A small model that answers yes/no questions on an image's attributes, trained from scratch.
Model: 12.4M parameters, 64-pixel images, encoder norm layernorm_no_bias, fusion encoder width 320.
Data: trained on photos of arthropod specimens (BIOSCAN-5M), 48750 training examples.
Rows from block 8 of the image encoder of a small model that answers yes/no questions on an image's attributes, named by matrix and row number. Rows with one number belong to one neuron. Each number is 200 + 20 x the weight over its row's rms, rounded and kept within 0 to 999. All counts start at 0.
Before each neuron's rows are labels from the 100 images, of 14976, where the neuron reaches its highest value: "place" is the part of the image that holds the peak. Only what is clearly more common there than usual is listed. The data: photos of arthropod specimens (BIOSCAN-5M). In brackets: how many of the 100.
# fc1: MLP up (encoder.blocks.8.mlp.fc1.weight, 320x160), inputs 0-159
# fc2: MLP down (encoder.blocks.8.mlp.fc2.weight, 160x320, transposed), outputs 0-159

place: top right (66)
fc1.44,176,186,187,213,222,178,194,199,211,211,182,222,232,183,181,183,212,238,193,210,209,160,191,170,195,224,207,189,223,206,207,212,178,198,190,219,212,199,194,205,202,215,209,178,202,209,226,198,177,226,207,188,227,210,204,230,172,186,199,176,215,175,192,222,202,212,238,222,187,226,198,204,178,187,198,223,226,180,219,209,147,212,203,201,183,210,212,222,203,186,225,222,193,205,172,248,162,188,227,167,181,205,207,207,213,187,150,187,209,206,177,225,158,194,228,177,182,154,190,187,164,203,217,196,215,207,173,191,219,186,184,251,206,209,186,200,214,199,175,152,212,243,205,193,221,228,207,171,196,208,226,181,213,198,184,213,209,207,192,178
fc2.44,206,224,230,197,203,232,222,188,204,211,179,213,180,241,198,170,181,170,221,162,196,201,172,228,179,215,208,233,177,189,226,163,213,182,195,208,218,229,182,166,196,227,228,217,191,218,203,210,186,216,201,220,193,178,187,189,205,231,196,195,224,193,204,172,231,229,202,161,221,192,183,211,177,216,212,209,191,223,222,212,194,217,200,181,203,217,200,224,229,179,197,202,176,217,210,262,219,221,198,207,191,210,207,170,201,199,237,219,217,197,257,173,230,203,211,231,201,180,196,208,186,192,190,215,197,212,209,204,206,217,153,198,201,175,229,215,162,213,214,237,193,177,190,190,173,188,211,193,186,179,204,212,192,220,185,202,166,219,215,181

place: top left (44)
fc1.182,158,177,214,183,202,220,198,186,175,221,161,234,196,212,210,153,214,181,186,180,186,179,222,251,179,211,195,222,211,233,202,216,202,141,183,218,226,200,174,179,196,231,215,157,192,231,218,194,214,154,195,205,181,196,208,229,183,200,180,202,204,203,193,192,189,216,228,188,178,192,178,179,183,167,227,224,189,205,206,212,210,192,221,233,207,229,188,197,199,196,204,206,194,206,185,205,188,226,196,186,208,179,215,187,206,204,200,193,198,214,209,192,203,179,217,235,198,149,177,213,203,187,172,200,206,214,175,184,225,207,222,197,193,219,210,203,185,236,229,218,207,176,194,188,150,190,198,200,215,215,157,213,192,213,167,211,177,181,171,197
fc2.182,215,186,172,200,252,217,185,213,235,210,213,178,188,208,218,177,199,194,201,203,199,192,175,209,210,185,193,208,216,245,201,211,195,173,188,218,192,219,219,197,183,222,213,217,208,197,202,189,204,210,141,210,204,215,200,208,199,181,216,210,193,190,213,200,187,197,182,210,186,200,221,161,225,201,194,238,216,210,193,157,169,184,191,175,207,240,208,211,180,210,195,185,227,224,206,164,183,208,182,195,213,194,194,216,189,185,187,228,201,218,187,210,189,212,211,235,186,171,213,207,186,162,206,213,170,201,202,211,272,216,226,229,199,186,211,144,158,227,173,189,182,172,223,221,237,192,204,215,214,225,185,228,199,179,184,215,173,214,204,198

place: top right (40)
fc1.16,195,206,210,162,177,231,207,176,191,236,168,194,194,198,200,136,189,207,197,202,191,185,212,233,167,199,189,191,172,227,208,206,211,157,165,201,207,192,180,205,172,210,220,196,178,205,206,206,177,187,208,214,180,189,212,206,182,183,197,230,206,205,201,190,174,212,223,186,190,174,200,203,176,168,215,207,188,217,184,186,238,191,205,215,201,216,176,195,208,193,202,198,193,212,228,238,189,239,201,191,219,190,183,176,240,205,202,219,187,209,243,181,212,184,213,187,182,153,179,223,211,186,173,206,177,200,169,214,224,233,209,203,175,197,221,208,194,211,218,213,205,189,209,198,158,193,245,225,214,230,164,225,185,234,183,196,177,185,155,204
fc2.16,222,194,173,217,249,216,183,211,218,194,200,170,191,191,208,155,173,171,213,209,185,196,197,191,197,187,189,183,198,251,203,225,203,161,216,208,182,183,218,208,185,233,220,184,209,205,194,204,180,191,147,219,213,202,224,214,198,197,226,236,200,183,193,183,227,214,186,205,198,185,216,190,187,196,211,225,215,209,168,198,172,146,193,201,197,231,230,219,193,223,157,197,222,211,205,196,206,201,188,205,218,230,193,227,193,197,159,219,202,204,190,214,213,206,230,225,203,164,216,204,200,174,199,204,196,209,201,228,263,212,190,225,208,181,228,175,156,230,163,164,202,180,190,179,198,202,197,221,206,217,208,217,191,197,208,210,185,208,211,193

place: bottom right (45)
fc1.298,228,224,177,204,202,217,220,168,205,209,188,208,232,195,202,205,212,194,214,214,213,171,202,205,200,205,226,218,219,220,232,201,189,198,182,211,221,204,182,187,197,184,229,204,171,192,209,230,196,186,201,223,188,188,215,237,192,203,215,219,173,202,203,199,251,238,197,208,176,171,189,178,184,174,235,190,179,219,215,189,209,186,218,214,190,165,210,213,183,246,193,214,193,221,182,217,177,236,200,190,225,178,181,217,241,212,180,214,182,195,206,209,192,205,198,176,195,192,173,190,187,187,205,233,178,197,192,211,193,171,203,224,212,207,240,160,193,233,203,191,204,193,190,182,206,191,204,197,227,226,234,273,213,192,183,230,179,246,166,211
fc2.298,193,185,186,184,212,189,211,200,181,232,173,218,182,222,220,187,205,217,185,233,214,199,220,180,171,213,202,155,209,204,204,213,200,204,186,192,221,178,186,229,203,182,175,223,250,228,217,160,200,241,217,213,198,213,233,189,213,179,193,153,197,176,254,217,181,202,199,199,203,200,235,208,209,250,191,185,215,221,228,182,223,210,215,197,202,186,233,200,179,195,224,189,189,219,198,240,208,196,208,203,193,189,209,168,181,193,221,178,203,161,214,224,209,159,207,203,196,224,227,199,212,205,189,203,194,217,230,219,187,202,224,211,166,184,216,198,180,173,208,210,195,194,178,222,187,184,225,177,162,206,186,186,216,198,214,198,217,222,240,234

place: bottom right (49); top right (29)
fc1.150,187,181,181,184,215,238,181,190,166,218,160,176,174,208,190,170,221,207,219,173,209,152,194,237,196,218,179,210,217,249,200,206,198,176,203,215,207,215,207,214,189,228,243,178,170,193,217,210,209,195,210,222,206,204,221,205,180,166,207,238,216,191,228,197,161,181,186,205,184,204,178,180,174,204,229,221,178,175,187,202,214,181,216,232,181,226,193,216,191,212,182,204,197,224,197,212,184,229,211,218,207,194,212,179,233,190,193,197,208,218,191,201,194,183,225,211,208,167,179,209,183,168,187,204,176,203,195,200,240,221,216,188,153,198,229,205,190,265,218,210,193,170,180,185,187,185,205,193,218,218,177,208,185,212,197,192,199,191,171,217
fc2.150,199,195,168,208,240,226,176,210,212,213,181,166,189,199,189,177,189,195,197,190,181,192,182,196,212,182,212,191,195,251,192,203,189,150,206,185,186,208,182,175,167,213,226,208,176,214,205,186,188,186,149,208,220,210,220,192,214,190,193,244,186,212,208,188,180,196,185,206,183,190,215,168,210,184,225,232,209,208,173,183,195,204,203,194,203,235,206,196,174,212,188,197,201,216,209,162,179,210,210,196,215,222,205,212,204,179,183,224,186,219,206,186,227,218,198,201,217,175,190,209,206,182,204,217,180,189,179,229,280,189,232,238,194,208,228,155,168,235,176,196,199,163,218,206,210,203,213,196,209,231,184,222,194,195,206,220,189,185,175,168

place: centre (83)
fc1.194,216,248,179,180,226,185,225,184,146,178,210,173,191,210,178,211,236,162,182,215,195,201,185,205,198,188,199,184,167,203,183,191,171,203,184,161,206,203,214,197,205,182,210,209,179,241,209,178,228,209,212,203,221,208,179,171,213,197,212,188,184,189,168,206,203,179,195,216,228,220,201,196,218,196,200,159,193,214,204,178,237,210,193,211,202,196,209,221,247,187,187,227,184,200,202,202,193,203,198,192,195,224,177,230,201,217,211,199,164,210,215,213,184,167,223,180,178,207,170,168,208,249,191,179,183,194,201,246,201,181,183,224,201,172,227,199,216,192,174,189,201,182,165,213,181,218,181,186,207,211,230,174,157,211,216,211,195,168,206,223
fc2.194,223,207,191,201,170,204,186,170,206,233,194,178,216,224,205,204,210,220,196,171,210,219,218,192,221,223,222,208,202,169,226,189,218,223,195,211,185,213,207,200,185,191,171,194,222,179,218,204,189,216,199,196,172,166,184,214,202,225,215,187,222,215,237,208,239,174,179,194,219,213,204,224,177,246,191,200,218,208,201,221,192,203,190,171,196,244,185,176,168,200,176,222,155,187,210,223,233,219,202,174,163,171,231,148,194,176,180,188,214,183,215,197,221,198,170,193,206,221,211,188,177,185,195,189,168,180,229,185,199,226,242,192,230,177,198,210,199,204,198,203,175,199,218,250,206,199,214,178,161,196,232,189,197,202,190,223,202,193,223,203

place: bottom right (30); top left (26)
fc1.270,203,190,211,167,211,241,234,173,178,209,157,179,195,191,199,164,217,185,215,191,215,204,193,217,179,218,222,187,164,232,195,214,194,151,171,196,210,218,194,186,206,233,220,173,183,193,216,206,189,154,219,203,202,207,197,215,190,175,173,227,192,203,216,181,185,197,206,200,191,200,206,210,169,190,229,201,181,195,205,215,231,199,204,227,215,234,174,208,205,220,223,224,197,224,238,214,201,226,194,191,200,210,189,186,233,191,219,225,175,190,213,182,209,179,202,185,213,126,171,184,214,191,171,190,170,213,177,203,230,197,203,184,167,198,212,203,198,220,237,226,206,191,182,181,160,188,216,188,188,222,178,220,196,210,186,202,174,189,174,185
fc2.270,202,207,200,191,232,204,175,201,229,208,173,195,220,197,192,177,187,188,203,207,201,189,178,185,200,214,192,202,201,218,234,238,207,173,220,198,185,202,212,193,171,221,225,206,178,183,214,204,203,217,134,199,190,193,212,214,197,191,195,241,185,211,216,207,206,211,175,238,191,202,225,182,188,195,216,206,216,192,168,192,184,180,201,177,203,237,214,219,194,203,170,186,207,194,191,167,182,199,198,194,223,188,191,218,199,168,164,224,205,199,175,190,218,192,193,238,186,160,201,202,208,139,211,202,171,192,221,225,277,219,194,243,184,184,200,167,182,209,194,166,176,190,212,183,208,198,187,188,212,233,216,215,191,200,200,241,208,226,201,173

place: top left (46)
fc1.225,205,212,192,169,195,211,222,205,172,181,219,204,164,165,216,155,169,215,189,248,195,193,199,181,175,217,233,200,192,176,228,200,201,209,182,196,211,174,196,205,216,197,226,182,190,216,198,207,203,159,195,198,216,221,223,191,189,166,163,186,193,178,199,176,224,249,199,167,211,214,182,210,186,192,186,173,186,219,200,212,209,209,201,231,185,194,189,186,224,191,206,217,214,209,211,212,186,185,215,179,238,192,191,197,216,205,193,234,155,178,221,184,208,191,184,224,182,170,181,198,234,191,189,211,209,220,159,199,212,174,140,203,210,208,229,198,187,203,236,181,218,167,203,163,204,216,204,215,189,208,171,217,158,206,215,206,215,177,197,198
fc2.225,172,191,184,174,222,181,196,186,217,165,221,203,188,175,223,188,170,185,203,179,186,203,180,219,186,171,177,191,199,222,183,210,242,174,219,212,217,159,201,196,209,200,187,200,192,231,187,195,192,227,158,236,185,202,196,226,203,232,181,188,228,230,194,186,195,221,181,206,218,164,222,171,159,180,169,168,192,209,195,223,182,159,192,229,196,237,209,176,175,178,201,225,199,235,195,193,214,194,200,211,209,184,193,191,214,237,170,203,177,215,202,203,216,174,225,201,201,206,198,213,190,158,203,233,179,195,180,195,231,181,226,183,177,227,210,185,179,224,207,192,165,195,202,226,217,229,179,207,205,206,190,176,200,173,210,234,193,181,198,198

place: top right (32); bottom left (31)
fc1.199,191,204,186,175,216,251,203,171,169,203,159,177,195,206,217,171,210,185,235,205,190,198,210,231,190,202,185,183,214,236,229,196,227,154,198,223,221,216,173,212,176,232,224,181,196,227,225,207,221,189,203,204,204,205,224,199,189,176,186,198,212,194,200,206,177,186,220,211,202,198,211,181,160,224,243,219,201,196,166,224,222,186,211,214,177,224,177,206,170,225,199,216,186,243,214,211,211,244,206,220,188,175,201,174,232,191,207,186,192,224,213,180,213,173,213,215,214,164,192,183,208,190,186,198,161,189,195,206,223,204,217,185,163,185,211,200,197,235,223,234,207,208,209,189,154,186,223,215,213,216,178,197,176,213,195,188,175,199,194,209
fc2.199,205,213,177,184,242,213,175,184,198,191,187,185,196,189,226,182,180,208,183,196,202,194,177,181,217,194,219,195,216,250,207,210,196,153,185,217,168,211,181,205,166,210,222,206,189,189,194,213,184,219,167,197,208,184,218,188,202,198,210,238,187,192,225,208,189,215,179,222,172,188,223,166,220,183,211,230,186,218,175,178,183,172,217,210,213,223,217,196,202,197,188,194,208,226,194,184,194,222,204,189,215,202,201,233,194,191,170,204,209,229,171,210,227,214,232,225,189,185,173,204,185,152,208,190,164,213,217,224,271,217,207,242,200,198,211,187,152,235,162,165,173,174,192,187,205,193,205,210,199,227,203,215,190,209,189,216,189,187,205,195

place: top left (56)
fc1.142,182,198,214,159,196,232,232,161,198,210,160,198,200,198,191,151,185,169,192,200,197,202,207,218,171,223,211,207,197,212,218,186,213,156,156,214,234,199,183,193,197,215,221,168,198,221,194,205,208,141,216,229,160,220,214,216,183,176,182,216,203,192,177,189,193,225,215,169,186,175,163,200,179,195,234,208,173,209,197,201,219,215,211,225,224,210,181,198,201,193,212,220,196,230,216,225,196,219,183,222,199,195,194,196,225,204,212,200,176,197,221,190,214,187,204,219,199,169,182,204,205,189,187,222,175,215,154,196,243,198,216,176,183,187,219,190,198,201,254,212,217,187,187,188,173,177,194,200,193,205,176,220,203,217,189,207,161,177,182,213
fc2.142,195,183,197,197,242,237,179,218,223,206,182,197,219,182,210,160,209,198,201,199,217,185,174,189,190,198,197,197,215,238,213,197,189,164,213,203,182,207,183,182,191,224,202,179,214,192,197,203,206,215,148,187,224,191,207,192,212,201,202,204,197,184,217,185,215,189,161,196,214,193,220,168,226,177,192,224,192,202,178,182,160,158,190,176,190,224,228,205,194,194,191,206,196,226,196,185,211,205,194,195,209,210,219,213,213,179,151,243,186,196,165,210,189,214,204,225,213,179,214,230,179,150,204,223,172,209,208,206,274,221,221,226,211,213,199,172,152,223,190,168,169,203,209,198,219,209,195,208,207,219,195,209,180,175,200,210,181,224,179,178

place: bottom right (26); top left (25)
fc1.279,201,217,165,186,221,216,200,177,193,227,195,182,186,175,242,177,199,218,181,202,205,173,169,205,158,210,187,175,195,218,215,200,178,206,221,211,228,171,176,210,204,210,268,206,187,204,255,208,201,197,177,225,226,223,223,193,176,183,189,213,199,160,223,192,223,210,196,198,190,206,205,165,227,182,199,226,193,203,188,209,209,162,223,233,193,207,212,205,174,232,178,193,205,245,191,184,190,219,190,194,182,186,207,206,224,192,190,198,166,208,199,204,195,154,226,171,196,203,217,200,200,194,174,215,192,203,194,184,201,169,199,212,188,197,229,197,206,230,181,184,212,191,143,195,183,210,184,231,235,193,215,214,172,197,199,213,169,211,198,214
fc2.279,187,205,187,196,183,197,170,221,217,207,177,194,168,209,200,160,186,197,208,163,191,213,205,235,212,201,238,232,218,185,180,215,223,189,221,188,186,182,173,182,194,204,188,209,161,220,197,201,169,186,196,227,195,221,210,182,216,219,200,194,211,221,243,243,201,211,201,215,191,177,190,188,198,202,222,160,174,210,208,203,205,232,183,203,232,217,197,212,189,205,178,204,191,214,241,203,168,189,227,217,191,167,207,169,224,226,253,193,189,215,187,169,227,211,185,203,222,181,201,220,198,216,197,184,206,177,201,228,235,195,220,152,205,200,214,212,192,194,216,204,217,177,209,165,208,208,201,195,186,231,237,203,238,240,194,200,203,179,162,223

place: centre (57)
fc1.159,253,195,217,167,212,202,171,206,205,220,176,169,208,145,197,197,194,202,205,205,196,224,232,190,179,179,213,180,172,188,188,183,201,195,210,190,198,192,180,232,174,217,200,239,180,202,219,205,180,210,201,220,176,172,215,209,210,166,222,188,173,209,201,206,213,178,197,227,237,190,225,213,179,180,173,196,195,203,194,191,177,190,210,228,249,194,230,208,201,231,189,163,235,188,209,182,220,231,225,201,209,203,169,190,215,220,201,233,184,173,193,193,208,204,195,207,185,200,202,210,222,205,197,185,161,186,187,222,183,220,211,221,216,171,208,210,207,243,214,200,180,189,182,169,218,249,200,220,207,202,208,239,193,195,216,217,167,205,163,222
fc2.159,202,208,209,206,210,225,206,195,171,226,195,196,200,249,185,204,226,163,181,162,180,206,193,203,208,208,209,200,202,219,234,154,202,193,222,222,185,175,206,211,173,190,174,175,227,187,187,209,233,197,212,177,178,192,198,193,185,224,202,204,215,224,198,165,205,205,177,202,164,174,197,214,172,226,183,184,220,215,206,184,197,198,213,167,165,233,191,184,211,165,195,223,199,195,221,217,229,224,163,184,211,194,217,170,197,213,198,183,206,222,219,200,203,194,174,179,202,196,193,181,157,189,181,192,173,178,187,191,209,219,219,199,206,155,215,208,158,217,182,225,172,212,216,252,207,153,186,180,201,161,206,179,188,214,184,196,178,181,213,213

place: top left (46); bottom left (30)
fc1.292,208,205,210,176,220,227,220,173,201,196,173,174,158,200,190,192,203,185,196,208,198,177,226,197,153,204,178,175,177,179,217,214,212,170,218,180,228,189,205,211,223,187,220,177,201,219,231,202,176,196,170,225,224,213,218,198,189,165,189,218,164,186,173,192,190,181,179,189,192,218,236,199,175,207,219,200,194,230,203,209,203,240,223,239,203,190,183,217,204,225,187,180,214,228,215,199,209,208,202,202,189,230,172,196,219,216,204,223,135,206,233,166,200,222,161,219,189,188,185,173,242,210,199,213,150,200,166,193,199,190,200,200,198,186,221,204,191,179,211,206,207,184,198,165,182,203,218,213,184,190,176,231,192,217,221,203,183,178,172,201
fc2.292,214,213,192,206,235,201,211,213,203,212,182,199,225,194,185,180,188,170,207,181,194,179,189,183,199,180,219,220,190,195,227,208,231,156,197,207,209,199,161,208,190,168,179,198,232,201,204,201,220,189,200,225,192,193,194,190,225,229,177,190,208,198,210,195,217,250,176,204,173,201,205,203,143,192,170,159,213,214,214,256,197,189,171,191,181,209,204,194,180,197,215,214,210,223,247,197,207,207,224,182,189,169,165,201,192,220,205,172,215,225,185,188,235,188,225,171,193,196,226,195,200,189,170,195,170,214,191,218,243,142,221,173,188,212,192,186,198,191,205,216,202,175,189,190,213,228,207,232,194,199,197,171,217,236,216,210,198,193,175,179

place: top right (34)
fc1.220,180,181,182,194,208,232,193,188,186,199,154,206,187,178,191,185,198,214,206,196,202,156,222,206,182,222,165,191,228,240,194,217,175,170,229,234,216,230,223,212,180,207,196,160,205,237,250,224,219,206,191,193,196,209,200,197,192,173,214,205,229,172,227,239,167,194,194,222,194,209,224,197,203,212,203,229,196,189,163,216,196,198,222,224,186,208,183,239,194,186,178,191,204,213,195,198,193,212,223,190,163,216,222,191,202,212,185,199,210,210,198,212,166,172,243,166,207,183,175,186,209,172,204,202,214,200,191,165,216,224,211,211,180,187,225,202,227,218,196,162,222,214,190,179,215,209,207,186,207,239,212,217,171,191,192,173,195,184,176,171
fc2.220,200,225,169,179,191,232,187,216,200,210,158,192,193,241,183,162,210,166,218,157,199,202,188,210,179,220,204,214,183,197,214,204,211,166,198,219,213,199,178,182,187,201,243,204,199,208,199,199,178,187,171,233,223,206,203,189,219,193,183,212,209,207,234,224,232,212,171,208,182,186,168,208,208,195,226,205,161,200,204,217,233,223,182,219,216,240,195,206,172,201,164,206,220,210,219,204,171,217,222,228,183,193,195,190,210,193,231,194,208,215,212,176,228,189,193,212,196,169,177,213,195,176,169,191,164,185,196,204,235,219,215,190,227,206,200,204,160,229,202,240,217,157,223,202,205,183,209,220,211,201,212,216,222,223,187,222,163,206,177,189

place: top right (30); bottom left (26)
fc1.256,211,155,187,181,243,229,181,191,163,203,169,209,190,185,193,184,211,224,227,173,207,165,218,203,181,224,178,206,199,206,222,232,195,172,205,223,192,222,186,221,203,230,244,160,187,233,245,189,222,206,198,225,209,195,199,190,183,177,164,202,215,188,226,233,203,189,185,194,172,216,198,164,203,200,219,245,194,205,195,238,223,195,235,226,207,203,184,215,192,212,186,196,223,233,197,205,198,246,213,199,171,215,232,206,208,201,208,199,211,207,205,203,164,170,215,185,203,170,195,197,214,198,205,178,185,227,185,180,212,201,211,222,191,184,232,178,230,219,200,171,201,204,175,177,169,197,175,184,212,224,201,203,202,225,187,185,206,202,175,201
fc2.256,192,197,170,200,194,214,170,194,214,206,159,201,168,220,176,143,211,187,201,157,197,200,197,235,191,205,211,224,175,200,189,203,215,167,189,185,180,217,205,179,184,216,220,217,188,192,186,194,186,191,194,210,222,194,186,183,210,191,213,237,212,222,229,223,191,192,166,221,189,197,179,186,212,163,203,183,185,200,189,200,236,204,186,193,234,230,184,190,182,184,188,186,215,212,233,178,190,181,221,214,215,220,220,194,234,224,243,209,197,219,226,172,231,219,197,205,226,158,201,211,207,188,204,197,188,214,184,209,259,197,206,159,227,198,219,215,157,209,173,239,218,167,201,176,188,194,202,219,197,186,196,187,218,224,177,200,195,210,174,210

place: top right (29)
fc1.247,197,190,238,186,203,224,211,208,168,213,191,191,193,192,185,143,213,167,202,218,198,195,201,230,184,222,201,191,189,213,216,227,177,157,144,196,220,219,202,197,204,219,205,199,189,224,193,206,212,163,225,229,210,227,180,201,195,214,177,186,195,217,188,177,176,207,214,173,206,206,174,196,188,198,227,194,192,212,223,207,225,219,191,207,179,221,175,191,229,184,239,220,208,201,225,222,194,186,188,225,223,188,216,191,205,186,216,212,182,197,203,182,197,179,201,191,207,151,147,206,207,202,189,205,200,203,159,217,229,211,201,210,151,197,184,204,197,189,249,211,242,196,180,197,156,209,213,201,198,242,159,224,181,207,173,197,194,183,199,204
fc2.247,202,181,185,199,236,229,195,213,213,177,178,167,216,189,219,171,183,205,200,201,190,189,181,197,207,190,189,197,223,232,209,208,176,166,209,221,194,184,222,217,192,220,201,199,223,198,186,205,184,214,163,188,205,198,209,198,187,192,204,229,205,212,194,193,200,191,168,210,215,197,216,161,213,165,206,199,185,212,179,159,194,151,189,184,196,229,234,210,198,190,194,186,223,230,205,179,178,230,185,196,223,200,209,233,183,196,143,203,188,205,182,192,206,204,197,204,196,161,209,225,202,137,212,210,198,185,210,195,296,203,212,226,175,204,205,173,166,205,188,175,161,194,185,204,214,214,198,198,187,236,193,212,193,182,191,210,194,194,185,198

place: centre (82)
fc1.215,187,212,201,227,209,191,218,205,215,233,232,207,213,193,234,235,176,174,191,186,188,197,184,196,241,210,207,202,199,199,207,214,205,207,206,193,191,184,251,203,215,203,179,210,210,198,179,220,210,209,190,172,180,208,186,166,214,217,231,217,196,188,184,193,202,195,195,228,216,223,223,232,232,217,201,169,213,212,167,215,201,188,223,183,216,197,206,205,167,197,193,207,223,196,166,170,222,243,167,169,199,222,237,229,170,177,215,199,214,208,205,243,182,199,183,191,202,227,223,223,218,202,179,197,192,203,205,203,170,217,221,216,231,218,215,218,227,225,207,180,165,183,200,239,223,202,158,241,222,164,222,209,184,194,174,217,196,180,220,209
fc2.215,210,160,170,207,197,200,186,188,175,213,183,224,188,164,220,184,224,226,206,183,218,196,226,168,206,218,223,191,203,221,224,238,192,214,220,198,184,217,230,207,178,225,181,213,214,219,219,177,202,210,162,204,221,168,210,234,198,186,204,166,192,173,248,223,216,184,229,194,220,220,236,190,194,201,177,228,214,214,156,218,193,208,202,209,177,213,210,235,180,228,182,220,164,189,184,208,197,219,220,182,166,177,194,164,183,200,177,204,211,176,176,235,198,201,236,220,207,207,222,194,216,188,193,192,223,241,222,204,199,226,232,203,184,203,183,203,226,211,180,168,207,178,202,194,213,208,203,179,162,221,192,183,178,216,217,212,201,214,203,193

place: centre (66)
fc1.140,247,198,209,165,176,166,206,173,200,228,194,185,199,153,193,210,176,176,199,204,199,221,223,194,191,173,184,193,187,200,176,213,213,186,221,216,179,215,193,221,178,221,197,240,195,205,211,187,165,219,211,248,172,180,217,210,215,186,234,196,165,209,188,208,199,191,181,216,228,210,223,199,171,179,177,195,200,191,205,173,202,206,204,217,243,173,200,215,200,236,176,164,228,183,213,210,203,234,203,227,211,189,175,219,202,199,176,247,166,192,193,179,198,205,190,212,171,197,187,233,221,204,184,190,155,167,203,197,201,205,220,231,201,182,211,202,206,219,225,225,190,179,165,200,187,217,236,201,214,213,186,233,204,203,232,205,191,189,193,192
fc2.140,228,208,176,219,178,223,213,160,179,220,195,212,188,217,192,200,201,199,220,189,194,185,193,213,196,236,197,226,188,202,191,165,204,205,189,225,224,159,203,177,203,194,195,197,229,167,206,199,206,197,187,179,178,179,190,183,197,196,197,197,226,234,200,187,227,221,165,193,179,209,209,206,186,220,184,185,231,210,233,197,211,198,183,201,200,239,209,163,186,192,177,228,172,174,225,224,228,219,163,186,178,173,199,152,222,222,205,174,199,207,199,187,215,188,180,176,185,178,183,177,184,192,181,216,181,163,186,202,235,182,196,174,229,182,234,191,157,219,210,212,205,208,218,255,200,161,178,192,184,171,213,173,211,202,186,197,202,171,199,186

place: top right (67)
fc1.309,207,174,206,210,200,218,170,202,195,206,173,214,217,176,179,188,213,210,233,198,192,161,229,196,205,196,167,211,219,225,205,211,190,188,196,239,209,196,200,222,173,199,224,163,183,235,211,208,202,207,184,201,221,185,237,237,166,198,164,188,225,161,212,227,173,172,220,206,175,220,181,198,209,211,224,193,211,211,176,226,194,198,182,203,192,200,193,252,203,207,217,230,196,214,205,237,174,204,228,203,192,192,213,226,205,212,187,175,225,221,185,213,175,233,244,165,217,188,171,213,172,175,222,200,209,226,169,182,211,225,199,201,185,225,201,192,226,224,169,164,213,199,223,187,220,211,207,165,190,215,198,181,197,186,197,212,174,205,195,175
fc2.309,208,228,192,188,200,249,196,212,215,223,154,216,172,223,199,194,212,188,194,147,184,199,182,236,189,218,221,231,193,198,224,179,196,152,193,227,220,213,188,183,176,209,232,181,189,224,204,208,203,191,198,206,176,206,199,195,214,221,194,238,197,190,216,199,234,214,201,187,192,177,179,197,205,193,205,196,181,200,190,226,220,220,191,192,222,211,166,197,196,184,177,192,215,199,187,192,184,231,197,192,185,225,226,163,189,190,222,207,201,214,230,204,218,206,205,225,218,170,188,187,207,184,176,219,169,189,189,239,232,195,175,159,233,198,229,236,160,230,214,243,179,171,192,189,198,181,210,219,205,164,218,193,217,190,194,226,187,188,173,190

place: bottom right (32)
fc1.312,229,225,169,171,208,213,222,185,196,224,165,200,207,175,197,210,207,177,172,215,184,185,218,170,172,185,198,208,220,239,230,181,190,190,241,216,218,166,167,214,176,192,227,195,194,197,222,196,193,215,202,220,184,211,221,216,207,174,211,187,169,183,187,205,220,214,186,194,222,187,223,178,179,195,197,207,196,223,176,191,193,191,236,225,186,193,213,230,182,203,174,201,204,218,195,216,185,230,195,199,208,225,189,186,198,195,169,246,170,205,187,176,208,176,227,215,216,208,216,204,198,178,190,196,144,215,171,214,201,172,202,244,197,191,245,181,188,213,182,205,188,205,154,170,182,204,188,203,203,225,229,223,174,238,192,222,187,179,214,211
fc2.312,203,188,216,166,184,169,210,186,201,198,221,215,189,215,205,178,213,192,229,170,229,222,197,236,202,180,248,192,220,186,216,205,241,165,215,193,229,162,167,183,225,154,195,226,190,193,194,214,222,198,202,222,224,197,206,187,203,215,210,188,230,211,220,187,194,196,180,201,198,170,191,181,160,178,184,173,172,223,218,220,237,207,201,226,198,208,207,197,188,200,195,190,169,191,243,236,199,209,225,221,189,155,159,175,216,233,245,190,200,214,240,162,195,196,213,174,194,194,212,196,200,225,185,210,210,192,208,217,205,202,213,169,210,215,211,184,190,210,213,197,221,194,196,206,219,207,195,193,201,197,200,179,234,239,204,201,212,186,163,211